Weights of a small image classifier: 8500 steps, 123503 training examples.
Rows from block 4, named by matrix and row number. Rows with one number belong to one neuron. Each number is 128 + 24 x the weight over the matrix's rms, rounded and kept within 0 to 255. All counts start at 0.
# fc1: MLP up (model.blocks.4.mlp.fc1.weight, 1024x256), inputs 0-127
# fc2: MLP down (model.blocks.4.mlp.fc2.weight, 256x1024, transposed), outputs 0-127
fc1.686 [ 99 128 139 141 102 130 105 135 105 109 116 127 154 155 129 148 132 131 119 139 165 101 112 174 114 125 128 136 135 131 149 158 103 126 167 153 163 143 145 176 115  91 140 173 112 138 110  97 108 116 129 148 134 147 102 114 125 115 110 147 137 125 121 149 174 103 148 113  83 171 108  88 130 146  97 128 108  84 113 111 151 137 158  93 146 149 148 134  99 164 103 174 126 158 155 113 113 115  88 152 141 163 160 145  89 135 123 131  75  99 123  98 102 154 143 156 112 117 115 152 147 121  97 120 111 168  82 125]
fc1.687 [120 132 140  90 108 117 126 119 120 106 126 120 121 148 128 144 167  93 134 114 166 119 131 123 130 137 164 130 116 128 130 142  90 146 140 147 145 124 135 180 141 119 150 102 184 148 107 106 161 129 124  99 119 172 129 166 188 135 122 173  85 140  84 117 109 134 124 120 115 114 118 114 141 160 111 128 132 120 141 143  94  97 122 120 166  90 156 112 143 114  87 185 101 156 132 126 134 165 103 138 145 123 134 148 115 129 129 105 121 134 123 121 147 174 159 134 110 142 154 105 110 130 124 155 138 159 152 117]
fc1.688 [120 127  82 117 125 118 121 115  98 135 175 135 129 151 128  88  99 120 155 137 130 101 125 113 179 161 147 112  88 130 124 125 110 139 159 151 135  77 126  97 169 114 149 184 133 102 146 115 122 124  81 107 126 127 161 120 129 128 132 109 135 164 131 170 132 102 147 137 153 114 135  87  72 107 122 108 129 168 146 158 148 121  92 141 117 169 113  73 135 144 137 119 144 121 140 119 121 159 121 101 149 122 177 140  91 140 179 122 119 130  95 113 101 149 122 125 138 133  67 130 125 121 144 124 108 126 147 123]
fc1.689 [ 63 125 155 147 148 112 101 131 128 170  74 122  77  92 162 106 103 118 141 142 131 162 146 128 132  94 148 152 106 135 145 142 125 130 120 109  97 127 133 122 137 164 129  85 145 142 149 162 178 131 104 121 117 134 141 128 139 111 122 132  80 115 140 143 119 106 142  69 102 158 130 115 140 140 105 137 132 133 137  91 154 129 142 122 133 138  97 144  91 161 180 113 143 179 111 129 113 154  81 141 126 137 140 143 169 100 153 139 142 108 134 130  96 143 144 167 134  96  83 118 107  89 118 123 183 113 154 120]
fc1.690 [134 107 175 111 175 160 146 161  96 129 153 126 124 119 132 163 107  99 111  97 121 128 101 152 105 120 137 141 102 118 116 177 137 169 120 120  96 130 156 138 101 116 120 121 116 163 113 121 111  84 148 118  77 135  97 104  92 132 144 108 173 197 147  80  90 135 149  94 137 104 127  94 134 121 105 150 124  85 152 135 117 154 118 129 117 143 117 155 139 125 130 163 135 135 117  79 114 104 139 139  73 133 119 142 139 113 152 113 154  94 113  92  99 153 109 114 106 140 164 111 126  82 119 149 140 104 113 137]
fc1.691 [164 133 140 132 153 170 134 154 125 116 158 153 136 125 147 204 108  88 145 170 133 128 119 165 184 127 166 101 131 127 119 128 158  93  90 114 128  94 136 170 119 131 166 122 134 153 142 135 142 138 144 153  97 103  96 108 120 159 161 135 143 122 143  93 116 170 142  82 155 144 132 125 128 145 113 117  91 118 123 134 105 162 136 114 142 116 154 124 117 159 123 112 115 155 116 132  75 155 144 137 123  63 159 108 125 148 127 125 131  93  50 140 104 139 120 119  99  91 163 132  79  95 148 147 160 157 113 139]
fc1.692 [ 96 109 137 138 121 104 104 149 107 131 141 102 128 107 128 145 153 121 103 107  96 129 149 110 127 155 122 121 134 119 125 112 148 123 105 153 147 160  88 133 136 142 197 108 133  99 136 126 176 146  94 203 124 164  93 141 131 105 127 194 130 164 158 121  93 155 136 151 137 114 134 124 129 146 120 119  89 108 110 174 106 110 140 124 148 145 115 165  97 104 145  99 152 111 125  90 151 142 144 138 126 114 117 139 109 107 162 123 124 140 109  86 104  98 146 123 121 110 180  91 155 129  94 141 121 128  95 121]
fc1.693 [133 140 141 140 113 123 145 135 131 126 132 126 162 127 164 138 113 128  97 140 159 143 171 108 152 128 103 122 124 158 142 117 106 148 159  77 180 141 126 112 108 134 101 122 149  69 127  97 160 134 128 141 120  93  98 156 117 118 122 168 109 113 105 126 126 129 159 177 140  79 179 142 141 141 117 124 132  99 136 146 149 112 114  73 116 118 137  67 116 136 125 146 154 134 151  84 171 137  71 106 123  93 101 116 137 148 134 154 161 129 179 123 104 152 122 102 138 172 155 144 162 117 152 133 154 110 120  98]
fc1.694 [138  73 136 119 129 155 116 144 127 120 120 129  98 107 114 133 102 147 161 127 119 126 124 133 143 114  95 159  87 170 138 119 126 100 164 110 181 122  82 183  89  96 136  90 192 132 114 164 156 131  95 150  90 124 145 105 130 140 110 113  99 127  88 149 104 130 174 139 111 115 137 100 156 155 139 106 126  85 114 131 114 141 116 122 150 101 124 129 161 122 133 139 123 121 136 127 145 146  98 159  83 117 100 138 158 115  98 133 115 162 103 167 123  83  72 133 136 159 115 122 150 129 117 163 164 176 145  90]
fc1.695 [147 113  94 128 103 120  91 118 109 132 129 108 157  86  89  97 122  80 132 108  98 105 146 172 102 107 123  89 133 111 132 122 112 115 110 143 122 180 140  79 158 105  71 143 104 167 118 133 150  98 118 141 166 127 151 143 176 133 129 112 143 127 165 135 164 162 162 122  97 119 121  99 129 130 169 154 136 124 136 155 169 101 138 114 158 134 121 111 134 154 162 130 128 115 109 156 131 109  95  94 177 168 116 167  84 123 123 145 115 131  98 144 102 143 132 122 129  92 117 163 124 131 127 160  80 169 169 104]
fc1.696 [179 114 120 137 129 131 104 112 180 106 122 131 146  85 115 162 139  94 158 153 178 133 145 150 150 119  92 167 139  96 146 110 161 117 149 116 143  96 163 121 128 118 112 140 115 108 154 102 162 116 160 175 113 122  90 148 122 108  79 178 141 173 108  78 147 135 133 137 126  92 123 110 143  90  89 105 144 108 161 152 117 120 115 153 106 108 117 151 119  90 175 131 141 128  94 146 130 139 158 138 149 117 141 160 134 165 113 147 168 123 117  97 128 137 123 162 115 122 100  90 151 117 184 151 120 109 101 144]
fc1.697 [143 133 137 118 103 136 112  91 127 142 165 168 120 140 147 107  98  96 118 139 118 143 119 155 142 132 143 127 135 109 118 115 137 112 146 154 139 131  94 140 138 188 154  94 119 130 112 160  94 141 122 114 106  85 173 137 116 178 143 132 139 177 110 148 133 114  74 148 136 131 122 155 150 137 157 111 114 108 162 182 146 132 125 122 136 131 131 114 122 111 104 130 130 135 147 116 139 123 108 150 105 131 112 127 106 159 113  89 113  95 108  91 122 113 119 150 140 152 113 106 143 125 164 107 123 128 131 111]
fc1.698 [139 158 140 130 160 141  81 131 116 106 127 150  86 113 143 126 150 152 105  85 123 122 128  89  97 143 175  99 141 124 163 148  89 138 116 131 111  90 145 146 172 112 124 158 136 166 131 112  93 143 142 156 110 115 120  88 184  94 105 109  96 148 140 107 121 115 130 161 148 123 109 116 116 151 140  95 169 119  62 145 124 124 131 133  97 120 149 132 135  98 116 141 106 134 153 116 117 108  95 158  88 156 126 123 100  97 115 130 149 147  94 118 105 112 133 165 138  97 124 139 157 139 141  81 101 160 130 125]
fc2.686 [142 148 168 128 121 156  89 103  87 131 143 157  93  96 122 173 137  81 121 155 119 163 142 180 168 137 116 108 118 172 139 118 109 125 165 130 136 118 175 142 168  87 144  72 153 135 105 153 162 130  86 162  91 120 113 126 171 142 122  81 130  79 116 111 102  77 156 119 131 141 143 148 130 141 151 135 128 177 124 112  62 138 157  90 129 122 127  65 103 187 138  90 114 134 122 111 113  99 131 138 122 171  88  97 106 145 119 103 121 159 161  94 105 133 125 140  92 160 166 134  92 104 139 123 142 153 139 123]
fc2.687 [102 121 113 115 118 171 144 124 147 115 155 136 128 132  94  99 136 133 128 132 136 123 129 117 141 125 150 123 128 133 106 187 129 145 110 131 134 121 147  87 134 126 130 133 179 123 139 124 135 130 127 136 104  85 130 106  53 108 103 151 124  93 103 112 115 171 111 171 136 143 133 175 128 176 122 101 115 130 128 104 112 130 120 120  89 154 152 137 142 100  85  99 144 107 135 127 114 121 147 143 134 116 142 126 118 131 109 155 118 148 114 146 106 119 142 123 201 113 162 163 132 157 107 115 111 139  95 177]
fc2.688 [132 116 116 138 147 152 110 139 144 127 107 118  98 143 142 148 136 117 134 133 136 124 130 140 120 126 109 137 141 152 142 118 128 125 102 138 143 119  96 172 131 111 128 118 128 130 120 130 125 116 129 129 144 128 129 143 137 133 128 120 126 127 126 122 102 153 126 131 101 118 145 138 108 142 129 124 138 130 114 131 110 141 131 123 118 121 119 120 140 114 160 128 108 121 147 122 140 126 128 143 157 135 136 129 151 109 141 128 135 138 136 151 119 109 112 129 116 134 136 134 160 102 131 119 133 141 129 132]
fc2.689 [107 104 137 135 163 146 150 119 136 127 117 142 132  95 114 124 172 106 124 114 119 136 120 129 145 112 116 139 116 157 132 128 137 150 118 123 115 101 148 129 143  99 132 132 115 145 136 118 122 136 111 152 130 132 114 136 110 119 144 139 130 130 121 184 131 120 121 134 134  98 134 117 115 133 117 111 134 107 125 122 123 133 106 121 112 163 142 139  98 115 143 109 127  94 126 140 145 130 135 112 120 137 131 145 107 139 119 150 135 129 133 154 129 136 145 101 109 120 116 156 133 129 140 144 124 138 114 130]
fc2.690 [157 109 104 131  90  73 102 119 195 152 108 142 131 116  79  68 156 127 155 110 141 124 143 129 131 147 129 135 142 143 108 175 115 102 127  76 125  85 118 102 129 126 108 126  99  66 138 122 119 160 160 171 165 174 136 172 182 158 137  97 119 105 113 168 157  95 102 141 141 110 112  82 147 109 151 138 158 105  87 115 123 129 163 187 132  78 137 136 103 143 120 129 177 138 118 147 140 122 187 100 150 153 129 114 139 179 138 132 160  91 156 107 163 120 186 151  83 172  50 149 147 167 179 108 155 151 105 109]
fc2.691 [111 130 100 146 175 147 133  92 126 156 116 124 153 137 125 121 131 130 149 109 128 163 130 100 110 145 132 137  72 109 133 120 146 128 107 207 147 121 101 127 113 116 119 153 149 143 118  96 169 101 121 135 122 129 116 118 125 142 109 116 137 122 111 104 145 136 119 129 113 144 143 140 105 109 142 132 118 114 150 121 122  80  91 113 129 102 143  98 101  91 123 167 107  64 135 124 120 115 136 100 124 134 102 125 157 137 140 159  90 161 127 107 153 130 132 140 148 156 123  78 108 132 139 153  92 133 140 137]
fc2.692 [123 108 133 142 137 133 124 112 140  99  95 140 156 127  99 146  96 102 126 131 131 132 142 137 125 138 141 106 128 123 141 129 115  97  99 142 122 162 146 123 143 122 108 133 143 148 116 108 105 100  82 118 139 133 107 125 155 114  90 126 150 118 160 127 152 140 136 144 144 156 127 123 172 108 133 130 139 129 119 134 102 102 143 132 100 136 128 113 116 123 144 151 117 123 144 108 171  99  90 148 145 123 145 117 104 103 121 151 154 157 148 136 122 127 117 108 140 132 136 150  73 127 144 112 119 112 145 141]
fc2.693 [134  96 149  99 144 125 162 118 115 152 127 134 134 137 127 137 149 130 126 143 105  96 113 117 113 101 107  97  97 156 112 170 120 101 155 162  88 146 111 110 110  77 117 151 134  85 115 100 109 138 120  95 118 139 148  64 126 113 110 123  98 160 111 129 143 145 127 143  79 162 131 126 153 153  84  90 117 128 158 120  93 152 122 130 189 150 149 118 122 134 156 190 152 112 124 135 136 154 118 117 138 160 110 116 103 123 130 135 178 130 140 150 137 144 106 109 124 101 103 125  92 150 117 144 110 112 137 121]
fc2.694 [114 131 126 111 117 153 122 121 112 152 153 136 129  92 147 126 111 105 117 111 143 140 131 125 147 112 123 120 177 152 138 126 153 135 158  97 156 116 107 119 118 126 124 137 134 129 150  90 124 138  98 155 111 110 112  99 141 130 118 120 121 154 126 112 128 140 100 110 125 119 147 114 117  92 141 126 123 108 144  88 144  92 135 171 126  96  94 164 128 130 132 142 143 132 134 138 106 138 140 150 117 155 113 133 104 116 131 135 128 148 114 152 142 135 126 100 144 113 108 110 133 133 139 129 144 127 162 115]
fc2.695 [117 122 100 144 138 122 136 116 116 161 110 152 156 107 125 164 130 133 148  90 129 112 142 100 108 129  96 125 139 161 125 151 121  93 142 106 156 128 117 122 146 131 124 135  99  86 123 105 119 168 161 103 146 126 148 122 156 110  99 163 113 121 112 123 136 172  76 123 103 116 143 142 127 113 130 148 127 128 107 127 119 152 103 154 127 108 124 159 155 107 122 174 153 136 130 130 154 146 112 140 118 114 157 116 132 162 113 118 168 153 167 110 165  61 140 106 142 139 109 124  88 134 117 123 117 117  85 112]
fc2.696 [129 123 141 124 130 139 140 132 122 162 101 121 147 106 132 115 110  86 148 136 150  97 154 141 197 144 123 128 106 129 151 121 167  82 123 106  87 112 139 110 143 127 105 134 131 148 128 128 145 117  69 144 188 149 101 118 142 144 155 120 126 103 130 177  99 114 150 147 133 118 102 140 101 111  89 130 104  94 119 126 100 151  94 145 130 184 127  91 137 139 119 136 113 113 137 128 154 175 121  69 163 104  98 113 138 144 140 129 137  89 156 122 133 152 139 141 120 152  78 164 124 131 131 153 147 127 130 107]
fc2.697 [ 91 142 163  83 196  96 132 111 117 139 125 114 118 131 123 145 102 157 105 107 134 183 109 167 124 143 126 141 109  61 156 160 146 128 131 132 122 152 159 117 113 107 128 132 158  82 134 175 143 123 104 193 180 131 112 141 131  85 125 164 146  81 122 149 143 173 168 150 103  70 170 118 111 127 152 141  98 177  66 110 103 166 117 141  92 155 137 124 167 144 153 122 121  92 161 171 121 100 132 119 209 155 121 144  81  99 108 156  87 152  71  89 104  64 134 127 126 141 112 125 131 136  87 121 126 169 100 125]
fc2.698 [127 193 113 153 107 126 131  94  97 164  77 127 148 118 195 121  91 131 173 154  98  96 125  79 141 114  69 116 137 152 152 180  98 190 129  98 151 156 146 112 184 152 185 152 102 125  94 116 154 114 116  77 136 121 157  70 111  87 167  96 108 106 130 110 138 154 147 131  97  96 176  84 184  94  95  92 161  86 149 151 104 150 144 155  99 142 180 141 157 144  89 121 120  88  95 110 156  74  86 120  99  92 141 147 163 135  77 100 101 140 148 138 154 151 150 174 191 154 162 141  90 166  71 155 112 106 116 127]