python train.py --loss="cross_entropy" --residual_init="scaled_by_depth" --nesterov=true --cautious_weight_decay=true --final_lr_fraction=0.05
Rows from block 3 of a small image classifier, named by matrix and row number. Rows with one number belong to one neuron. Each number is 200 + 20 x the weight over its row's rms, rounded and kept within 0 to 999. All counts start at 0.
After each neuron's rows are labels from the 100 images, of 14976, where the neuron reaches its highest value: "colour at peak" is the nearest of a few named colours to the mean colour under the peak. Only what is clearly more common there than usual is listed. The data: crops of objects in photos (Visual Genome).
# fc1: MLP up (model.blocks.3.mlp.fc1.weight, 1024x256), inputs 128-255
# fc2: MLP down (model.blocks.3.mlp.fc2.weight, 256x1024, transposed), outputs 128-255

fc1.682,220,213,228,218,187,213,228,200,197,183,197,245,220,214,219,154,233,164,203,204,205,200,222,186,200,188,218,203,217,203,203,177,210,210,208,195,200,210,191,188,224,228,242,199,183,179,176,182,172,198,194,193,176,227,186,198,211,217,175,194,221,236,250,176,165,228,165,186,201,195,179,189,211,221,197,217,210,202,196,205,185,169,195,222,221,227,211,193,178,197,177,233,210,188,209,214,253,222,207,212,209,186,222,205,210,218,170,162,194,230,205,193,235,236,183,190,201,192,210,178,223,184,214,167,214,211,197,206
fc2.682,206,209,228,230,212,226,164,173,180,201,203,162,192,201,200,235,232,198,193,210,170,176,187,190,239,183,226,240,198,212,206,198,212,146,192,216,207,181,197,219,148,213,198,191,205,204,215,192,206,193,226,209,220,153,188,178,181,208,216,182,197,205,201,186,228,188,208,178,205,199,177,198,191,194,191,177,178,232,168,205,204,179,217,176,191,187,191,187,201,189,196,216,176,193,204,203,221,201,226,213,227,226,194,202,167,223,190,215,180,218,195,186,171,156,190,211,203,240,225,178,160,215,195,205,203,225,225,167
colour at peak: black

fc1.536,223,188,200,211,145,206,185,203,195,168,200,192,196,192,187,188,207,255,241,171,175,192,201,215,168,226,175,212,173,193,193,164,172,234,226,182,186,205,211,219,218,209,213,174,215,183,204,218,216,197,232,184,199,206,179,211,193,191,164,208,184,192,200,240,180,180,196,185,210,199,162,201,173,224,182,178,151,213,179,163,192,213,215,187,213,214,209,208,240,204,219,203,192,187,236,206,154,213,188,165,204,189,218,185,186,205,212,185,214,251,209,207,196,180,202,162,198,181,228,176,224,244,181,199,205,210,186,217
fc2.536,207,221,231,183,199,177,211,230,191,214,204,191,170,200,206,191,174,205,212,225,206,210,195,205,203,230,198,217,194,175,223,193,190,199,224,218,215,216,185,187,197,213,199,196,194,188,196,184,227,206,173,191,188,185,224,217,181,209,191,182,204,205,192,209,208,215,176,187,195,189,166,225,218,231,237,191,213,172,208,233,192,221,159,193,213,180,178,221,175,167,206,216,195,213,164,216,214,171,188,203,196,185,230,216,160,198,200,198,212,193,205,162,213,126,199,230,198,171,177,209,160,213,190,192,189,210,211,236
colour at peak: white

fc1.232,233,168,197,183,225,198,171,205,206,189,175,177,217,204,198,213,179,216,187,185,240,210,207,187,200,199,197,223,227,187,168,180,186,218,197,193,199,189,196,243,208,197,205,171,204,209,177,227,191,211,215,158,203,166,220,215,205,207,190,191,192,211,194,209,184,215,192,169,171,181,190,244,217,216,206,200,198,190,198,246,161,201,212,230,182,180,155,205,202,177,186,218,212,219,209,211,190,186,176,203,225,233,155,184,172,247,217,192,204,214,203,234,187,208,206,197,189,208,172,201,235,186,198,205,222,189,219,204
fc2.232,164,194,177,175,232,189,195,187,223,212,208,197,201,212,189,196,202,171,204,202,178,234,199,206,203,211,222,185,193,191,191,181,213,216,211,212,188,213,217,204,187,213,169,212,184,182,168,209,203,219,179,190,210,193,176,172,215,196,222,166,214,210,200,242,180,200,159,225,181,179,227,178,153,202,207,200,178,187,252,207,250,203,228,169,193,161,181,191,191,211,214,197,198,194,204,215,212,211,167,202,178,209,237,191,214,188,176,211,205,194,186,207,168,211,185,203,168,244,220,222,181,221,206,194,232,218,195,219
colour at peak: yellow

fc1.481,184,214,213,204,222,211,191,197,206,192,225,197,203,191,183,219,182,186,195,235,196,220,172,227,222,217,200,210,204,211,194,186,223,187,176,211,194,227,215,232,221,199,191,175,183,240,172,197,189,193,198,205,219,201,223,176,176,214,214,194,194,165,197,191,212,227,203,183,219,206,206,235,162,178,209,197,192,212,233,228,213,158,219,166,224,190,180,214,211,207,205,216,215,175,184,173,190,205,194,197,212,209,221,221,214,215,216,194,218,223,215,213,239,216,204,222,186,186,229,225,216,187,189,216,189,189,155,194
fc2.481,185,177,235,190,192,162,206,208,222,195,181,189,193,152,200,234,231,231,226,226,168,193,218,182,230,177,176,184,165,208,160,193,213,182,211,206,237,210,216,184,224,207,189,210,205,218,185,190,186,198,188,202,193,191,199,192,173,226,216,229,201,219,238,195,195,201,203,198,217,209,235,175,200,194,192,200,148,173,170,210,211,157,183,184,211,179,226,207,162,214,174,233,181,206,234,169,210,215,225,212,163,188,250,199,204,219,200,219,197,189,212,220,177,245,204,178,184,206,227,224,187,199,199,184,194,235,216,163
colour at peak: black

fc1.183,188,213,191,178,175,221,194,236,228,199,198,223,168,219,198,195,178,212,198,197,161,213,201,157,209,197,202,199,235,185,208,203,187,172,238,216,187,191,159,159,205,208,200,179,222,190,214,188,241,210,210,207,213,191,157,219,224,209,177,218,204,188,252,221,247,213,217,182,213,204,194,210,171,145,223,207,186,169,236,213,153,177,197,188,179,223,210,214,208,194,193,182,215,201,192,213,160,201,198,195,190,219,202,196,212,205,215,218,211,220,210,210,198,201,209,197,231,208,189,183,229,190,187,201,195,199,202,202
fc2.183,200,198,160,212,225,218,218,225,208,207,235,199,181,238,181,153,180,211,181,183,190,193,205,243,229,169,216,196,216,254,181,208,202,218,228,201,219,184,195,186,223,190,202,209,215,221,208,208,251,211,179,198,195,215,188,160,197,192,206,228,209,215,180,205,158,218,204,199,187,165,192,230,221,196,151,185,179,226,178,203,212,210,186,202,214,218,236,171,205,215,225,177,235,206,218,195,221,209,221,202,234,199,202,179,160,205,226,204,212,208,203,164,211,169,193,220,176,225,189,207,214,216,227,213,199,212,160,163
colour at peak: white; pink

fc1.209,174,198,176,199,168,236,237,169,198,189,222,237,194,182,198,227,202,240,244,196,198,213,171,223,160,172,168,204,220,199,227,169,215,176,212,191,197,217,181,193,171,234,227,188,166,166,191,204,206,231,164,202,201,199,161,178,231,188,195,224,201,208,215,230,186,190,177,197,171,217,209,188,216,236,191,210,190,234,206,208,187,169,206,206,224,201,202,231,227,215,220,190,174,202,215,174,210,193,178,179,191,198,204,229,180,204,201,252,194,166,194,195,176,215,225,228,202,187,171,166,165,215,213,206,209,224,197,189
fc2.209,209,201,211,219,211,206,217,199,217,169,175,212,193,197,200,202,181,188,212,231,191,209,179,193,224,208,192,209,167,223,190,216,186,196,191,228,187,161,215,189,183,194,230,223,251,221,188,185,196,206,219,198,224,148,184,236,200,182,211,185,227,172,201,212,216,218,220,203,180,203,186,224,160,157,200,180,203,201,192,191,194,194,207,184,226,231,198,201,219,203,169,211,233,219,199,238,191,171,206,204,202,207,191,228,171,211,211,205,222,245,183,182,240,197,204,192,216,192,164,214,191,190,224,185,164,199,181,156
colour at peak: white

fc1.79,213,230,210,214,204,153,212,197,188,138,197,200,219,218,188,172,171,188,199,161,213,176,169,186,173,215,191,187,185,181,222,208,216,178,203,212,240,197,242,234,215,192,218,217,213,191,212,241,221,196,227,213,233,212,200,219,215,194,201,191,220,184,199,185,197,170,236,234,192,199,167,200,171,250,189,189,195,204,220,216,184,222,212,215,213,201,176,204,195,224,176,202,187,214,180,174,196,188,195,212,195,170,166,208,167,218,203,198,207,210,192,199,235,172,145,178,215,193,203,235,205,210,197,213,209,190,198,195
fc2.79,184,187,217,171,189,213,210,203,192,192,195,243,216,185,196,247,206,221,210,185,209,188,182,173,181,189,199,209,191,172,221,214,192,211,185,187,203,227,215,209,219,204,167,205,193,186,233,162,223,195,240,224,172,226,191,194,213,204,190,185,188,185,169,245,215,206,189,201,227,224,222,184,219,199,187,184,156,214,231,239,182,167,217,192,219,217,176,225,191,188,198,163,191,188,158,196,194,177,198,167,192,194,191,199,206,210,216,187,178,258,217,209,204,171,174,211,188,186,210,188,213,205,200,162,173,194,191,183
colour at peak: white; pink

fc1.279,183,221,182,223,219,192,174,199,220,227,184,189,215,237,223,215,217,203,192,175,224,225,197,198,216,195,204,185,190,196,217,199,233,188,207,232,175,195,202,241,214,183,186,179,177,213,149,215,200,234,201,233,173,214,192,199,155,212,206,193,172,207,208,207,200,179,183,254,213,181,206,172,194,185,185,172,191,225,210,191,199,187,223,208,234,189,217,229,196,208,214,211,209,178,155,179,177,172,192,202,247,185,185,202,216,201,213,184,162,187,232,198,199,203,225,224,161,175,193,190,215,245,205,180,200,213,173,183
fc2.279,179,224,243,229,217,178,207,218,188,149,172,223,189,175,209,210,208,215,180,205,184,187,221,231,168,205,218,239,210,214,207,230,194,175,207,193,233,199,218,180,193,188,222,220,179,214,220,188,216,206,236,162,219,204,195,206,221,202,173,199,227,225,173,169,187,201,204,209,203,158,176,195,204,238,185,226,165,190,198,222,200,189,174,147,184,157,193,218,186,244,179,187,155,209,212,201,185,230,236,180,197,181,208,223,225,228,199,210,203,189,208,181,204,216,203,183,193,204,212,199,173,164,193,190,239,224,180,197
colour at peak: black

fc1.738,204,191,191,171,215,178,202,234,211,220,203,165,201,186,194,191,224,197,212,183,225,190,188,232,233,215,185,182,200,203,202,198,251,201,189,214,236,198,208,228,209,223,191,210,165,176,213,217,217,230,220,205,201,216,185,197,205,214,191,196,193,223,169,182,180,190,200,211,181,194,219,214,185,188,199,170,203,188,191,228,195,216,225,193,148,178,222,193,197,189,198,185,177,193,176,190,208,215,244,218,173,206,191,162,170,209,202,224,235,187,177,189,169,207,206,191,192,189,191,216,219,209,216,224,182,230,180,209
fc2.738,194,204,203,191,208,211,177,225,181,219,172,209,180,177,224,216,216,200,227,216,219,181,189,154,181,214,180,214,170,186,193,211,172,188,220,202,187,199,214,202,207,196,209,185,203,207,193,165,194,163,196,208,209,227,190,204,225,188,202,239,185,189,224,190,207,179,183,214,216,213,226,222,189,209,185,153,189,202,200,223,204,194,226,181,208,241,179,171,203,178,207,197,190,178,199,196,167,209,211,187,224,178,215,180,222,187,154,201,190,183,195,192,215,163,212,221,203,185,189,194,193,218,202,185,220,229,197,202
colour at peak: white

fc1.759,192,214,212,192,172,191,191,189,219,208,211,197,229,199,212,202,216,191,200,231,197,202,196,204,162,186,154,209,189,221,218,255,171,218,186,198,204,207,203,227,194,183,197,177,202,222,209,179,201,196,181,198,183,195,225,166,206,206,209,185,197,171,166,191,193,191,198,193,179,204,197,195,207,195,193,202,168,210,212,184,190,176,216,183,213,173,198,192,259,225,213,185,212,201,199,194,197,219,182,219,187,200,261,190,195,200,211,162,194,216,168,191,193,260,185,208,191,183,130,195,216,212,192,224,205,207,245,173
fc2.759,196,211,227,225,186,189,214,209,192,179,185,192,237,227,187,184,197,161,182,187,162,174,209,190,187,206,203,193,198,186,191,169,192,175,175,178,208,180,196,220,190,205,185,191,199,243,230,215,180,172,206,218,227,159,160,191,180,198,201,215,216,189,222,158,202,213,180,178,182,184,226,199,162,184,205,203,229,151,212,173,227,223,211,194,225,204,165,208,197,233,180,188,210,230,249,201,216,197,208,242,204,177,196,149,191,216,173,196,204,198,203,192,171,178,200,208,210,203,232,182,178,173,204,231,183,206,186,205
colour at peak: white

fc1.83,205,166,235,199,186,214,180,207,222,218,197,207,160,174,207,259,206,261,217,168,211,197,190,180,193,205,223,204,171,219,205,236,183,192,206,209,197,215,209,223,205,183,188,221,176,206,199,201,173,235,209,185,195,201,212,184,230,206,227,216,203,188,203,174,218,236,199,196,208,192,168,175,194,207,206,164,165,210,178,175,203,200,203,212,181,184,202,198,195,186,192,200,177,209,221,204,184,213,206,205,219,180,177,206,227,227,221,225,236,172,214,217,222,198,184,205,173,190,210,184,202,189,214,196,176,193,157,182
fc2.83,207,166,179,207,196,212,230,205,190,189,184,187,198,205,238,150,200,182,192,227,186,243,206,204,218,199,190,189,216,213,195,231,228,165,197,210,191,197,188,223,221,179,194,183,208,197,187,170,189,199,233,203,241,182,201,209,179,177,203,176,191,216,183,204,181,212,215,230,189,207,202,193,167,216,203,167,191,210,221,197,191,213,188,159,202,198,239,225,124,219,181,193,218,164,197,184,236,179,173,236,234,205,229,208,215,224,168,177,175,201,175,203,249,194,192,218,192,186,190,220,166,191,215,214,198,195,210,190
colour at peak: black

fc1.648,243,207,175,191,211,168,200,204,192,226,231,189,238,191,263,218,211,203,219,199,198,194,214,176,191,224,175,168,189,208,201,197,206,175,197,210,205,226,188,208,184,216,200,214,203,188,208,200,197,191,200,162,225,187,188,201,209,203,227,218,188,209,177,210,202,226,186,191,208,196,162,205,193,161,148,189,214,179,219,190,217,199,232,199,205,208,195,212,199,223,217,211,179,193,211,227,216,208,168,215,191,212,179,205,206,238,195,214,181,197,193,171,212,182,215,206,210,204,214,168,177,177,212,195,201,232,173,194
fc2.648,219,167,223,217,219,213,205,186,185,169,248,192,219,201,182,198,211,192,218,206,193,221,226,204,227,179,205,216,242,200,206,222,217,191,182,183,228,163,182,224,192,191,177,226,202,181,183,185,216,193,215,244,189,188,194,183,215,182,207,218,188,217,195,146,193,181,243,196,206,188,213,178,247,215,227,185,204,196,206,193,210,201,178,222,190,225,177,196,192,176,205,185,195,169,180,234,211,253,195,217,190,205,209,200,202,181,190,167,186,232,172,217,186,195,204,161,189,223,214,202,150,214,195,200,193,199,225,224
colour at peak: black